config.yaml
arch: "transformer_decoder"
vocab_size: 217
head_dim: 16
tie_embeddings: true
beta2: 0.95
lr: 0.0014
Rows from block 5, named by matrix and row number. Each number is 50 + 10 x the weight over its row's rms, rounded and kept within 0 to 99. All counts start at 0. After the name is the row's rms in percent of the matrix's.
# v: attention value (model.blocks.5.attn.v.weight, 128x256), inputs 43-85
v.0 108:53 55 57 49 58 55 50 49 61 54 35 51 32 54 66 47 61 47 55 44 48 50 45 44 24 48 48 56 44 45 51 42 46 57 52 47 47 50 50 45 42 53 34
v.1 095:43 37 48 52 42 64 56 41 29 47 51 61 60 33 45 61 61 35 43 49 34 45 54 54 41 40 52 40 48 54 42 59 61 41 58 67 51 67 42 61 56 35 25
v.2 102:48 66 57 56 55 27 51 50 57 50 52 41 60 50 59 33 48 60 39 45 44 49 39 39 65 60 43 46 74 57 45 50 36 61 55 63 49 58 27 53 63 44 46
v.3 097:44 64 56 38 50 45 48 52 55 52 54 62 61 44 64 49 50 39 61 45 56 44 49 63 60 48 53 45 46 44 63 42 66 50 67 59 56 55 47 30 36 33 43
v.4 116:52 57 66 51 53 54 45 50 46 48 46 59 55 46 52 40 54 31 42 39 61 44 67 56 39 49 73 54 60 58 37 51 50 39 46 60 63 46 45 49 36 54 44
v.5 101:59 67 38 69 46 44 42 59 49 47 43 48 51 27 43 52 63 42 45 62 58 54 46 52 45 55 41 58 35 49 51 47 53 59 62 53 59 52 57 54 64 56 50
v.6 106:36 58 57 41 67 50 46 56 49 51 39 62 59 51 48 54 37 47 48 52 49 57 40 42 55 52 54 69 32 47 60 47 57 59 59 35 60 59 44 55 46 31 59
v.7 100:42 41 59 53 46 55 59 35 55 52 47 43 55 70 46 54 60 45 46 45 48 33 43 45 66 47 54 53 38 54 60 46 35 63 45 43 43 48 67 56 56 62 51
v.8 098:50 54 59 50 72 62 50 54 51 51 66 57 44 56 47 65 64 52 26 49 44 55 48 66 33 51 69 43 33 51 51 68 49 35 49 58 34 41 43 67 51 58 52
v.9 099:48 56 40 50 65 42 57 49 33 55 52 45 57 50 69 36 43 61 57 61 45 42 50 55 48 52 37 63 50 54 49 49 34 72 24 51 30 56 52 35 48 42 56
v.10 106:67 63 43 51 51 49 56 40 47 55 47 56 54 66 62 62 43 49 53 29 37 67 45 48 26 53 45 46 38 33 58 49 43 56 45 52 65 44 47 42 71 36 55
v.11 098:67 63 49 63 52 38 44 42 45 42 29 41 48 52 35 51 61 49 54 42 30 50 48 48 57 50 60 67 54 56 44 64 41 51 47 46 49 43 56 45 52 49 57
v.12 100:44 57 43 60 65 47 36 52 50 55 41 62 48 60 48 56 52 38 56 44 60 47 50 59 49 43 46 60 51 45 49 54 58 58 64 50 56 42 33 61 53 64 39
v.13 104:48 70 45 62 34 56 53 32 72 50 49 38 53 57 37 48 50 43 43 46 33 55 37 36 51 30 56 53 39 38 33 53 48 50 57 42 36 46 68 58 57 34 46
v.14 105:41 42 60 39 38 61 54 34 44 56 60 53 65 43 34 49 48 55 57 60 65 38 72 35 41 49 43 61 43 55 60 50 61 49 38 57 46 41 51 57 57 52 46
v.15 112:51 58 36 35 47 66 38 61 39 63 55 48 63 47 60 60 64 47 70 42 51 42 65 55 46 40 35 43 58 34 48 50 53 45 44 47 35 42 62 59 43 47 26
v.16 105:37 46 57 52 55 38 48 47 45 54 31 45 56 42 49 32 42 40 49 67 51 49 36 57 56 33 59 43 31 54 63 48 36 62 53 44 48 42 56 22 50 54 63
v.17 101:50 35 65 46 62 54 53 53 43 30 61 38 36 49 55 74 51 44 41 42 60 63 66 69 46 45 46 64 51 54 59 46 34 55 59 42 58 59 68 50 60 34 41
v.18 101:47 43 50 53 65 41 34 41 59 41 46 59 54 63 43 62 43 50 51 48 54 48 55 40 68 46 56 50 47 53 60 52 40 46 54 59 37 51 52 53 57 27 45
v.19 109:60 52 69 49 31 36 49 50 36 45 72 54 32 51 53 59 32 52 41 61 56 37 52 55 44 58 35 54 54 43 47 55 44 54 57 77 23 57 63 56 43 43 51
v.20 096:42 27 51 56 42 64 37 57 42 43 45 52 48 40 49 52 62 44 42 56 46 54 62 56 58 67 61 29 56 46 48 25 49 46 46 49 40 59 68 69 46 79 51
v.21 103:52 56 63 45 50 51 62 49 59 61 55 81 68 43 65 46 58 47 55 61 50 63 48 43 39 42 75 48 64 36 49 56 64 47 47 55 50 59 53 52 57 28 64
v.22 105:62 55 69 61 60 55 45 40 50 48 55 47 56 66 40 43 37 56 48 41 44 49 52 53 53 60 54 60 50 54 36 67 37 54 44 57 47 53 62 48 61 43 57
v.23 107:39 55 43 56 69 54 30 56 49 54 62 40 31 43 78 28 37 61 46 48 63 69 36 62 55 40 51 26 59 42 33 64 70 42 44 57 43 48 34 48 50 54 61
v.24 103:46 46 39 21 51 43 48 65 71 54 40 68 39 55 52 57 44 43 62 61 48 51 50 61 47 57 42 63 50 48 54 53 45 46 79 45 56 43 55 45 57 61 78
v.25 102:70 59 47 44 70 56 53 54 71 48 72 60 46 45 39 60 45 41 56 51 49 58 61 56 61 27 44 53 45 51 68 53 57 51 69 48 58 65 49 50 41 60 53
v.26 100:57 39 56 45 63 43 47 56 32 70 55 34 51 59 43 68 51 57 42 50 54 33 41 64 54 52 49 51 67 79 50 52 49 59 62 41 45 43 49 34 68 41 52
v.27 110:53 56 60 33 48 51 57 46 32 52 58 61 43 52 63 68 56 51 56 45 42 48 55 57 39 40 52 38 41 53 53 43 47 40 42 57 53 57 47 46 28 49 40
v.28 106:59 53 47 54 40 50 50 63 62 36 42 52 59 54 48 43 47 40 49 58 74 50 56 43 51 54 54 45 43 64 51 38 51 63 65 59 44 49 44 46 64 41 56
v.29 095:38 68 52 46 53 53 50 43 28 50 57 50 32 51 21 43 56 61 70 56 51 34 42 50 47 33 53 34 39 45 41 40 43 63 43 51 57 42 53 46 38 36 36
v.30 100:47 39 46 40 48 54 42 53 48 55 46 46 52 63 50 21 43 49 34 46 31 40 42 48 54 45 48 47 38 37 70 63 44 44 40 57 39 48 51 44 44 40 45
v.31 101:67 53 47 45 79 53 45 60 50 53 44 57 45 40 50 48 50 65 43 70 51 43 58 42 39 47 42 45 52 59 46 48 43 42 67 47 46 39 70 36 50 59 50
v.32 099:72 42 50 42 50 56 43 56 56 45 70 61 46 60 65 44 35 54 47 59 46 51 55 52 45 52 27 49 68 48 46 55 42 24 52 53 39 52 38 68 57 36 59
v.33 102:68 42 43 50 40 61 45 48 41 56 55 62 62 51 40 65 44 66 70 31 29 48 51 29 43 66 39 32 53 68 55 44 47 50 57 50 52 56 45 54 61 57 53
v.34 095:48 47 52 49 34 54 52 52 34 50 57 31 53 42 55 50 59 37 52 40 61 51 68 52 42 37 53 43 59 61 40 58 52 63 49 40 51 50 59 41 61 52 54
v.35 109:46 43 39 39 51 49 75 58 29 40 52 60 58 47 54 55 48 40 50 67 44 73 52 33 55 66 50 56 46 40 45 59 54 44 38 35 50 57 50 59 47 49 31
v.36 097:58 46 46 57 51 44 58 73 41 48 56 43 54 45 57 54 51 47 61 41 50 39 45 43 57 66 48 58 55 58 56 67 41 43 69 37 46 27 50 57 65 44 60
v.37 115:38 53 56 46 61 37 48 48 61 52 56 47 57 39 66 43 51 55 36 54 65 48 47 48 71 57 40 53 35 66 60 50 53 83 27 41 39 47 56 45 54 62 49
v.38 110:54 45 57 36 68 38 53 49 49 71 36 54 63 53 51 30 22 48 44 54 56 54 49 52 53 60 38 38 54 46 65 57 44 51 56 41 50 28 66 49 59 50 59
v.39 100:36 64 60 48 42 47 35 46 79 52 48 57 48 50 59 61 57 35 59 50 44 64 54 44 48 50 65 56 44 34 52 49 53 53 63 50 56 65 47 39 55 48 44
v.40 106:31 52 43 50 71 46 42 69 43 47 44 48 45 39 52 42 39 45 60 57 41 39 61 43 56 65 47 46 47 54 41 51 66 38 47 30 58 49 53 36 44 55 54
v.41 097:47 58 42 48 28 67 37 45 59 35 62 55 36 41 57 55 44 36 52 45 51 39 49 50 50 50 55 38 55 40 58 52 62 37 51 57 54 58 62 43 36 44 41
v.42 100:31 49 49 47 44 48 42 51 40 43 57 55 49 48 36 67 61 44 86 43 42 57 60 64 58 50 44 50 72 59 56 48 36 58 37 53 52 47 47 32 33 57 37
v.43 109:38 53 57 35 42 55 45 37 36 49 77 65 42 58 41 64 32 55 34 56 57 60 49 46 51 42 41 54 42 57 61 69 37 41 50 64 28 60 55 60 43 72 47
v.44 103:53 46 68 64 66 68 49 68 69 52 58 37 50 33 53 53 42 44 36 27 68 40 50 22 52 58 55 55 58 39 42 46 43 37 56 56 44 49 58 42 57 58 55
v.45 105:51 44 55 56 48 52 33 43 57 43 52 62 35 48 38 58 52 52 50 48 66 45 56 54 59 68 66 61 24 47 33 61 36 55 40 46 34 63 46 28 32 59 48
v.46 107:39 55 49 27 56 39 51 50 57 44 26 38 40 41 48 64 43 46 51 38 63 43 54 49 50 36 43 34 40 42 46 48 53 42 55 52 41 29 58 49 61 55 61
v.47 105:48 70 48 50 39 43 55 48 47 45 66 42 63 58 43 40 35 36 50 62 60 41 45 47 48 39 48 38 48 37 54 52 53 47 60 33 44 44 39 52 60 75 55
v.48 104:46 48 46 48 51 69 59 71 61 61 57 56 50 35 52 55 71 68 56 55 58 64 50 36 57 39 41 48 41 42 59 70 67 59 44 44 59 62 53 43 32 47 48
v.49 117:33 68 42 39 48 34 52 29 34 70 31 52 40 60 42 51 58 37 57 41 50 62 70 59 63 49 63 60 38 67 51 70 49 53 47 68 57 35 56 39 41 56 40
v.50 099:48 37 49 58 56 47 71 65 43 52 54 30 55 57 58 57 31 45 49 52 52 49 32 40 37 48 48 53 69 38 62 33 47 36 52 44 57 43 49 35 52 31 72
v.51 101:52 44 55 47 62 63 43 56 39 59 48 43 45 65 56 37 50 43 49 42 55 43 51 47 46 55 38 40 58 51 40 41 63 46 54 25 46 43 48 36 54 63 52
v.52 092:26 48 47 46 34 64 41 55 62 43 57 50 62 38 47 58 31 32 57 34 48 36 39 41 34 53 39 58 33 46 62 63 51 37 57 48 56 55 49 47 66 57 43
v.53 100:64 44 47 61 47 53 48 73 44 48 40 60 36 38 48 65 37 61 56 55 42 35 51 54 58 51 39 48 41 66 42 54 71 39 43 54 56 49 52 51 49 44 39
v.54 106:30 55 47 67 48 41 50 58 34 50 70 44 47 37 42 50 42 64 48 36 60 46 64 62 43 59 58 43 50 66 47 55 56 66 49 63 42 64 36 43 42 53 38
v.55 099:56 59 48 62 56 59 46 42 58 52 55 53 52 41 53 45 44 59 53 44 48 56 45 44 46 54 50 62 52 38 59 52 57 68 39 38 61 52 51 35 57 49 37
v.56 091:36 50 36 56 56 43 61 42 55 45 51 48 38 51 48 29 52 37 60 48 62 36 55 50 49 47 54 61 54 58 33 36 65 50 44 53 61 52 58 55 50 54 72
v.57 096:52 64 51 31 65 52 47 60 50 41 28 59 43 37 41 60 63 45 50 49 48 67 47 48 36 46 48 38 44 48 60 57 59 39 51 53 71 62 42 32 48 51 50
v.58 103:42 33 50 38 44 58 51 52 40 29 64 46 52 59 57 57 49 66 57 55 45 42 39 66 41 52 27 58 43 43 47 63 50 39 67 56 32 67 70 42 50 44 68
v.59 092:64 71 50 48 34 47 41 45 61 49 49 48 57 30 33 58 58 38 56 37 56 54 59 36 59 59 45 28 38 69 56 38 48 61 55 50 44 48 43 50 53 75 72
v.60 109:59 32 56 68 54 42 55 33 31 47 41 53 49 49 33 57 47 43 31 45 31 41 40 43 34 47 57 43 49 38 55 64 47 47 53 51 69 45 61 40 48 43 52
v.61 098:45 66 24 41 46 41 63 37 51 65 32 49 53 60 49 53 51 41 64 55 51 50 49 37 55 41 45 47 30 49 66 55 49 62 43 43 48 43 33 48 51 59 34
v.62 106:72 63 45 50 57 43 62 31 59 50 40 34 51 55 54 42 48 24 37 45 45 52 57 53 60 43 55 46 57 68 43 54 38 60 37 46 51 37 46 61 59 62 50
v.63 090:53 48 53 60 59 51 52 48 51 38 52 54 55 54 55 59 53 36 54 45 47 43 51 62 36 69 56 45 53 52 61 29 61 44 61 36 33 41 48 59 69 63 47
v.64 102:56 54 27 54 55 62 49 57 42 50 65 37 39 46 47 41 62 55 56 32 55 40 39 59 46 44 52 37 58 56 39 33 51 50 52 48 39 46 51 41 38 53 47
v.65 111:63 42 76 63 40 48 52 53 50 62 31 50 67 47 51 50 51 57 62 49 64 49 57 44 49 51 80 49 66 56 52 50 52 55 38 50 68 42 68 54 41 54 61
v.66 100:32 70 38 56 57 34 52 43 60 59 11 48 39 60 50 61 49 49 38 53 56 36 54 52 52 61 55 35 41 69 58 36 54 49 32 56 51 56 70 47 54 49 64
v.67 102:42 54 51 50 36 43 45 61 48 44 42 20 68 58 45 56 52 44 59 44 61 46 41 48 49 46 52 49 61 70 49 43 44 57 50 49 51 44 47 49 60 33 44
v.68 116:35 56 67 65 43 47 75 64 56 47 43 46 58 52 33 35 43 36 56 53 60 47 46 62 65 62 59 55 58 60 54 28 69 45 58 46 71 48 51 47 47 59 62
v.69 103:41 32 44 54 41 48 48 30 45 37 52 52 47 25 42 35 41 48 51 36 41 33 51 46 48 58 42 57 51 72 54 53 38 59 71 48 79 56 31 54 40 53 50
v.70 110:61 50 33 24 52 56 35 61 49 56 50 43 71 54 57 52 45 50 59 52 42 50 41 51 28 47 54 61 75 47 43 70 43 57 57 49 58 55 42 59 49 39 45
v.71 109:59 49 51 40 46 47 47 48 41 39 39 45 55 43 57 48 54 44 59 58 40 53 55 66 56 55 51 48 36 65 33 41 36 44 36 58 41 56 60 46 53 38 43
v.72 093:55 57 47 64 25 40 51 55 49 77 54 39 52 48 32 45 45 37 56 71 51 47 67 49 55 51 48 60 56 70 49 55 40 61 53 61 42 65 57 58 60 63 44
v.73 105:44 65 56 41 42 55 47 44 65 47 46 60 61 46 64 66 46 26 54 52 42 62 36 53 31 46 59 54 37 55 47 63 50 57 46 49 49 50 34 56 38 48 65
v.74 103:51 48 38 65 50 31 57 50 51 28 53 28 53 55 41 53 55 49 45 44 44 53 50 40 60 60 69 41 45 47 53 31 61 48 53 45 33 38 42 53 57 49 45
v.75 099:50 41 47 52 61 50 56 57 51 64 40 43 51 52 42 52 69 47 40 52 46 54 38 49 62 68 53 50 40 47 55 56 61 39 59 39 44 39 51 48 35 42 49
v.76 090:58 41 62 49 43 60 39 50 78 49 50 41 25 57 51 58 49 48 44 40 52 32 51 67 46 47 48 38 45 45 58 65 50 61 39 53 61 50 39 50 57 52 44
v.77 094:38 68 59 56 39 38 59 23 46 48 46 51 47 54 38 43 37 29 53 52 54 34 55 38 40 34 40 44 63 47 39 35 60 42 51 46 51 62 38 62 44 44 48
v.78 103:42 50 35 54 57 59 26 47 46 54 51 33 46 33 70 51 41 58 32 74 48 52 71 60 52 55 46 56 64 45 54 40 38 70 45 71 57 56 31 42 67 54 54
v.79 107:43 54 60 48 57 52 47 63 46 42 45 63 60 37 53 64 34 56 76 59 55 51 54 68 42 61 61 31 48 49 54 43 55 59 43 31 42 43 39 60 51 54 37
v.80 099:47 61 62 46 53 49 54 60 52 31 49 50 55 39 35 52 46 42 69 45 72 41 55 27 45 59 48 63 52 62 50 68 67 47 61 53 49 48 49 65 53 45 52
v.81 098:42 58 43 49 45 41 37 67 47 46 56 55 52 41 58 43 51 42 50 61 62 49 56 56 68 58 50 45 47 45 56 52 29 52 72 55 33 43 47 55 56 50 47
v.82 094:60 44 39 50 44 49 56 51 50 65 56 39 64 40 44 53 50 53 56 60 42 46 74 49 58 55 54 66 58 54 66 39 36 52 66 48 59 36 56 42 46 63 54
v.83 095:61 53 61 61 45 47 50 38 55 49 43 38 38 31 52 41 34 60 45 63 32 44 42 40 42 62 55 42 46 60 57 33 46 40 50 69 67 55 56 49 49 53 50
v.84 095:47 61 77 31 54 54 63 48 49 38 43 49 66 47 56 49 44 42 68 49 29 48 48 58 49 35 71 50 43 40 46 57 62 32 71 41 53 55 67 45 43 44 44
v.85 094:42 45 46 42 46 43 38 37 32 54 42 31 68 72 43 62 39 43 36 42 54 36 70 59 61 52 52 53 61 53 61 45 42 46 56 57 49 40 35 44 54 23 46
v.86 097:46 59 46 57 21 60 34 52 69 39 39 46 54 50 47 53 51 53 41 26 58 56 39 57 43 54 53 36 68 54 41 44 69 36 38 60 41 42 25 48 50 47 61
v.87 102:59 54 51 57 56 58 61 43 51 35 43 67 52 40 44 28 42 39 52 86 52 43 55 57 63 66 52 46 32 37 63 48 18 60 50 51 52 55 48 58 40 52 37
v.88 097:69 40 51 50 40 70 38 61 30 47 51 59 39 24 68 56 38 43 48 49 30 65 56 53 50 60 27 37 63 34 54 54 53 21 53 40 59 38 63 67 46 55 44
v.89 098:54 45 31 43 48 40 47 33 58 66 53 48 46 39 45 36 54 44 46 40 56 48 57 28 51 52 63 33 39 43 53 52 59 48 41 32 30 53 59 52 51 68 58
v.90 100:56 52 70 54 28 57 55 45 42 64 53 56 59 39 47 43 47 56 42 52 37 50 51 47 35 45 60 42 55 48 43 62 51 57 52 48 47 46 48 58 55 71 43
v.91 089:52 45 38 40 33 38 60 51 59 48 61 57 51 49 38 48 60 51 39 54 46 53 48 32 55 44 30 53 48 29 38 47 46 45 41 42 29 46 51 14 55 61 39
v.92 091:57 51 54 50 46 45 55 44 51 61 37 58 59 41 36 50 56 43 39 44 57 51 72 43 53 48 52 58 62 55 55 69 58 47 39 65 59 54 51 58 56 55 63
v.93 104:40 58 52 56 40 60 76 54 49 50 50 65 44 38 46 45 55 46 53 59 65 49 51 62 34 36 52 44 40 51 57 39 55 55 44 63 39 45 73 32 40 42 55
v.94 090:44 61 51 52 63 49 46 56 49 55 50 45 46 43 35 53 53 50 65 49 47 54 67 71 55 76 58 48 68 68 56 62 52 40 57 44 21 66 49 58 64 58 68
v.95 101:57 56 43 48 57 51 31 40 45 44 67 54 55 42 55 57 51 60 69 49 57 59 51 53 43 50 69 40 52 39 57 46 39 43 50 54 51 46 50 50 40 62 22
v.96 096:59 61 51 45 54 60 53 54 71 53 51 49 48 51 48 41 47 43 60 38 51 18 51 62 59 59 68 51 44 69 44 54 41 66 67 48 48 62 45 48 44 34 43
v.97 102:72 43 66 44 63 61 39 74 38 55 57 46 56 68 80 30 46 40 41 65 43 45 51 37 53 41 31 48 55 65 46 49 52 54 60 43 52 45 65 49 52 44 48
v.98 094:66 55 55 52 49 64 47 36 38 45 51 56 35 61 43 58 27 55 43 51 47 48 37 33 49 47 40 44 54 44 53 53 64 51 41 48 65 38 35 40 51 27 62
v.99 104:42 47 54 51 74 73 48 47 47 48 53 44 36 61 58 62 46 69 61 44 38 45 45 34 42 70 53 36 65 48 50 55 47 66 47 28 51 46 34 51 36 36 49
v.100 083:81 42 49 56 42 57 57 32 50 43 32 61 34 47 46 40 49 53 57 52 53 51 20 47 45 57 48 26 43 55 54 47 39 56 51 51 45 57 41 55 54 42 59
v.101 096:51 38 55 47 60 58 62 46 42 49 45 40 41 66 48 40 39 39 38 44 54 54 38 38 50 47 25 49 56 50 34 38 41 52 55 24 47 33 59 48 54 43 60
v.102 089:46 56 50 34 50 73 68 68 56 51 54 60 46 51 58 44 50 60 47 57 74 54 51 26 57 47 63 39 47 53 60 68 58 41 32 55 50 55 50 56 43 67 45
v.103 095:49 56 41 46 69 47 63 44 66 51 44 49 41 32 35 56 45 67 31 45 55 39 51 41 41 51 61 44 43 53 56 44 58 56 65 53 46 37 64 62 54 47 46
v.104 103:42 54 47 44 46 42 55 65 47 65 54 44 39 50 50 38 70 57 56 74 59 26 54 66 53 51 54 63 50 54 39 41 49 68 48 46 40 39 49 57 58 59 45
v.105 092:46 56 34 47 58 41 41 46 51 48 35 43 43 36 52 69 72 50 75 50 49 58 67 49 69 52 47 43 53 42 65 46 51 48 44 74 32 43 52 70 41 58 45
v.106 094:50 62 49 38 59 59 32 63 60 63 29 49 49 54 48 29 38 35 41 51 65 56 46 62 57 56 42 52 45 42 53 53 45 55 50 35 37 49 49 53 44 62 64
v.107 099:41 48 60 54 58 52 52 56 47 68 49 57 51 46 58 52 36 36 51 50 67 63 49 50 68 57 55 52 39 65 51 45 52 46 51 48 48 39 46 43 46 73 34
v.108 099:47 47 51 47 50 39 59 52 59 44 58 60 50 53 83 14 45 52 39 58 63 67 35 46 40 63 49 54 58 38 62 52 30 63 52 51 53 50 41 48 50 59 60
v.109 087:60 52 55 54 65 42 45 58 47 61 51 57 59 48 28 38 44 56 67 28 52 39 23 51 54 53 35 48 31 54 48 43 38 30 77 36 38 45 52 56 53 35 55
v.110 087:39 51 60 60 56 58 46 40 54 37 44 58 51 53 37 48 65 47 32 59 54 59 57 69 34 37 35 37 60 67 50 64 50 57 51 51 32 43 37 44 44 58 45
v.111 088:48 52 51 54 45 41 73 63 62 54 60 43 52 45 61 49 18 63 47 53 64 52 38 50 58 50 54 53 47 49 38 46 63 48 50 65 28 48 53 50 69 22 61
v.112 093:61 34 43 54 66 47 56 56 58 30 55 42 38 47 45 36 39 57 50 52 45 32 42 38 53 48 55 51 45 35 48 55 54 52 38 52 42 67 61 52 47 33 47
v.113 099:56 53 61 53 48 49 43 41 61 53 43 74 40 46 50 60 64 38 57 39 47 46 42 40 41 53 62 54 55 53 67 49 40 60 51 46 51 44 49 34 52 49 55
v.114 099:49 34 43 53 52 53 45 57 42 42 73 53 34 57 54 26 43 45 37 55 54 69 48 54 53 36 34 55 56 44 55 44 45 52 48 49 41 70 43 44 35 45 37
v.115 102:41 52 67 35 60 62 48 35 50 70 49 58 62 46 33 48 48 73 44 38 60 63 65 51 53 45 57 54 46 37 65 63 49 42 72 58 57 49 51 46 44 41 45
v.116 094:52 61 39 42 62 56 48 66 42 52 59 43 35 56 49 53 43 67 56 46 38 54 58 43 52 62 34 32 47 57 68 48 52 42 63 54 40 43 36 45 47 49 60
v.117 093:30 51 34 52 55 51 47 43 55 45 45 44 62 54 39 57 45 36 59 47 32 31 43 53 60 47 43 50 63 66 43 48 59 35 60 32 46 51 41 49 56 50 31
v.118 097:45 37 65 48 62 57 45 52 41 46 57 56 29 55 58 54 38 66 42 60 65 49 52 42 47 45 50 48 59 51 53 68 44 44 53 33 76 57 43 53 64 46 42
v.119 095:47 39 41 55 63 44 43 50 30 57 60 43 50 45 65 65 47 72 60 59 49 57 48 42 45 57 50 59 56 44 34 45 49 52 57 50 46 52 40 44 45 42 49
v.120 089:54 46 41 47 47 46 44 41 49 37 43 40 37 57 46 48 43 52 21 65 70 56 57 44 57 50 49 53 54 66 44 49 60 54 72 60 41 43 45 49 49 56 46
v.121 095:47 45 45 44 44 43 56 48 42 57 44 53 48 38 51 30 60 60 34 53 61 54 54 61 38 52 47 59 40 30 60 58 59 56 61 34 42 43 72 53 55 54 57
v.122 096:43 55 35 74 57 30 55 57 58 57 43 46 45 61 63 40 38 45 48 55 42 69 41 55 51 47 40 54 52 47 57 55 54 50 40 21 43 61 40 47 35 71 61
v.123 093:48 57 58 42 53 61 45 52 47 54 56 43 57 66 64 59 58 49 66 49 37 34 43 58 38 50 46 52 54 62 43 36 58 50 52 33 63 68 22 64 37 51 53
v.124 093:62 49 49 52 54 31 71 52 47 46 33 45 63 50 39 55 46 50 51 44 48 61 52 27 49 53 71 31 55 50 63 58 34 48 53 54 51 34 57 76 59 50 64
v.125 100:46 57 40 41 31 35 55 41 49 62 44 42 52 49 70 48 48 48 40 53 49 41 61 59 43 32 64 54 58 31 42 41 42 79 57 43 55 45 43 39 64 31 52
v.126 092:57 59 49 48 53 55 19 68 66 58 50 51 38 44 57 43 53 59 50 40 47 52 53 63 47 52 39 47 63 43 42 56 41 49 51 49 41 54 69 49 56 80 18
v.127 095:40 57 53 50 42 60 62 51 41 32 60 60 49 57 33 63 58 53 55 56 54 60 55 52 58 36 49 45 32 42 53 34 63 49 60 50 60 47 42 56 46 43 46