A small autoregressive pixel model, trained from scratch: arch transformer_decoder, activation geglu.
Rows from block 7, named by matrix and row number. Each number is 50 + 12 x the weight over its row's rms, rounded and kept within 0 to 99. All counts start at 0. After the name is the row's rms in percent of the matrix's.
# q: attention query (model.blocks.7.attn.q.weight, 256x256), inputs 128-255
q.49 093:55 46 53 42 34 56 14 44 48 71 47 52 73 55 44 37 46 37 35 49 63 55 60 59 43 56 53 67 54 49 66 40 42 50 53 64 61 57 37 54 35 59 44 50 34 32 59 50 74 51 41 65 54 40 56 50 76 49 33 43 53 60 38 54 24 49 44 51 71 44 46 41 43 55 54 70 49 37 43 62 56 64 55 55 39 33 43 33 28 45 40 58 42 80 44 54 50 55 35 46 49 43 39 54 60 45 45 54 58 57 33 57 56 44 45 36 52 44 35 44 55 58 53 57 57 38 46 46
q.50 094:57 45 40 46 76 60 67 45 53 41 53 67 23 43 48 61 59 65 49 64 62 60 47 74 49 43 52 28 52 63 55 31 47 49 57 66 44 53 42 70 52 52 30 44 46 52 47 54 76 52 32 61 43 51 49 59 52 65 34 43 46 56 54 55 56 36 42 58 45 61 39 38 33 42 53 50 33 60 64 67 55 64 37 65 47 60 55 53 50 30 60 65 37 43 43 60 65 49 51 54 49 84 54 66 54 47 41 46 31 62 50 58 68 42 46 46 53 64 53 54 48 57 58 49 50 61 70 40
q.51 097:47 47 53 21 48 55 48 60 53 32 63 38 47 47 42 52 25 72 54 63 48 21 47 56 78 55 69 60 43 43 56 48 52 39 72 23 53 54 61 56 52 28 57 55 41 27 48 63 60 45 53 57 55 57 69 55 51 70 41 45 41 40 49 33 61 65 53 55 59 55 43 46 40 46 65 60 57 58 43 36 58 69 48 37 36 10 53 61 49 40 41 35 42 41 58 54 48 40 60 58 23 48 22 48 50 35 70 65 55 53 38 39 54 74 36 62 46 44 55 62 48 47 44 39 51 41 35 34
q.52 103:45 43 69 52 54 43 61 54 52 60 50 58 30 35 66 57 72 42 83 54 51 72 49 39 32 48 68 73 66 62 53 63 62 60 60 56 52 41 70 55 58 51 38 72 25 57 51 46 56 62 44 57 42 42 42 39 48 58 40 32 39 69 53 32 47 59 54 64 67 72 44 50 26 57 57 38 51 54 49 73 24 51 35 51 47 36 43 46 43 42 56 46 65 38 32 51 57 65 24 46 62 56 55 62 58 43 64 57 58 47 44 42 54 72 52 63 37 46 50 48 51 55 78 54 42 64 48 49
q.53 098:41 44 48 52 47 63 61 56 41 58 62 63 65 66 64 43 54 47 68 52 67 44 50 32 60 81 33 55 39 55 62 47 45 61 84 65 41 40 55 36 55 42 38 43 77 45 61 62 89 56 56 63 37 49 52 45 51 44 71 42 48 42 27 54 21 37 62 57 36 54 57 48 31 59 25 47 50 51 45 38 55 36 53 55 30 36 39 65 73 39 51 61 61 62 50 34 34 35 51 60 44 43 50 54 71 50 42 41 39 48 45 51 52 57 56 45 39 57 54 58 72 61 48 42 57 29 59 68
q.54 108:49 65 56 52 60 44 54 47 27 49 64 59 62 42 37 50 59 61 70 53 45 53 56 49 75 35 42 69 30 44 56 74 53 63 69 57 49 48 59 50 34 55 70 46 50 40 35 55 60 58 46 73 49 63 53 35 57 60 54 39 54 47 45 48 50 28 34 56 52 46 48 57 32 53 52 48 53 56 49 31 91 68 50 44 46 44 44 62 48 44 35 41 60 34 57 56 43 57 35 40 51 27 56 40 63 62 53 38 31 78 50 55 56 42 45 49 34 37 82 55 58 66 61 59 65 53 31 59
q.55 105:48 54 64 50 29 46 58 42 40 39 52 58 50 66 42 67 63 34 40 39 59 16 72 38 47 50 57 30 48 65 41 73 58 40 57 48 46 45 44 50 54 53 62 78 72 46 52 63 32 36 53 62 46 52 65 62 45 58 40 48 65 59 34 54 35 66 62 61 69 56 32 43 38 39 32 32 51 45 46 37 47 51 52 43 56 50 73 41 49 57 53 50 62 33 50 44 43 47 49 54 47 42 42 74 55 49 66 69 46 27 50 45 34 55 41 44 43 44 46 56 44 50 51 30 53 46 36 50
q.56 104:47 43 54 49 52 38 54 45 52 50 58 37 40 26 53 41 49 46 37 31 49 64 66 60 54 36 63 36 50 41 46 47 52 47 56 37 35 45 45 42 44 52 39 44 47 57 41 68 59 63 41 39 50 51 55 32 50 57 50 48 49 56 48 52 43 60 25 57 58 40 66 53 48 71 45 57 30 28 38 45 50 53 41 66 46 56 35 54 50 59 41 30 51 42 38 34 41 41 42 54 58 34 37 44 60 70 36 51 45 51 73 43 66 54 50 50 61 53 78 60 44 46 46 44 62 58 54 42
q.57 107:39 59 53 30 49 61 53 43 48 40 54 32 52 47 44 66 42 46 61 55 41 50 59 38 34 48 60 42 58 39 64 51 75 52 52 45 45 47 61 32 45 55 32 59 50 40 71 77 48 30 49 63 72 56 25 34 52 61 34 50 31 23 41 32 52 63 38 69 76 57 46 40 45 48 54 33 48 54 55 47 64 64 53 60 40 35 30 47 51 44 44 79 71 41 53 50 53 67 55 52 50 54 59 65 62 54 53 51 45 43 68 61 50 78 52 54 44 41 44 59 56 55 55 39 36 51 36 54
q.58 106:41 62 47 49 40 61 56 44 59 43 16 56 43 45 46 40 56 60 62 59 35 54 48 36 40 42 56 50 32 57 56 63 40 70 65 49 53 76 55 29 63 33 53 33 50 86 40 57 49 55 46 38 66 66 40 40 48 51 68 49 56 42 65 28 45 48 63 51 49 40 52 76 39 66 67 65 24 40 59 52 49 52 60 71 40 60 52 75 42 62 48 56 53 49 54 40 35 35 39 59 50 32 54 74 48 46 33 49 62 59 71 28 31 54 52 52 60 49 44 57 56 51 51 38 49 82 43 37
q.59 100:65 62 62 59 63 44 80 43 50 66 53 44 65 58 42 61 60 52 48 46 46 45 59 47 35 56 58 48 38 76 42 45 57 54 62 43 50 58 61 27 54 52 44 40 34 80 41 56 46 50 43 69 36 67 42 55 66 47 49 49 66 56 50 62 51 41 50 48 46 42 53 65 61 32 57 63 33 45 47 61 55 46 49 48 65 45 56 40 56 43 58 55 43 48 50 47 45 82 56 53 37 21 43 44 40 55 71 42 50 23 62 69 73 62 40 51 68 46 55 57 43 54 39 74 60 54 34 37
q.60 110:48 61 68 43 59 65 38 61 66 43 40 55 40 45 38 52 50 45 65 55 46 60 75 45 38 55 32 40 61 27 71 56 54 58 69 63 61 60 42 49 45 51 48 57 14 49 43 46 58 37 31 50 63 45 45 52 50 58 29 49 56 33 49 53 34 67 54 48 48 50 38 44 07 37 47 45 38 45 47 32 46 39 35 68 47 76 47 62 52 64 45 05 59 63 45 51 71 51 33 54 58 65 55 27 63 57 49 49 46 44 53 36 54 67 49 46 54 44 55 38 27 62 43 62 55 40 44 55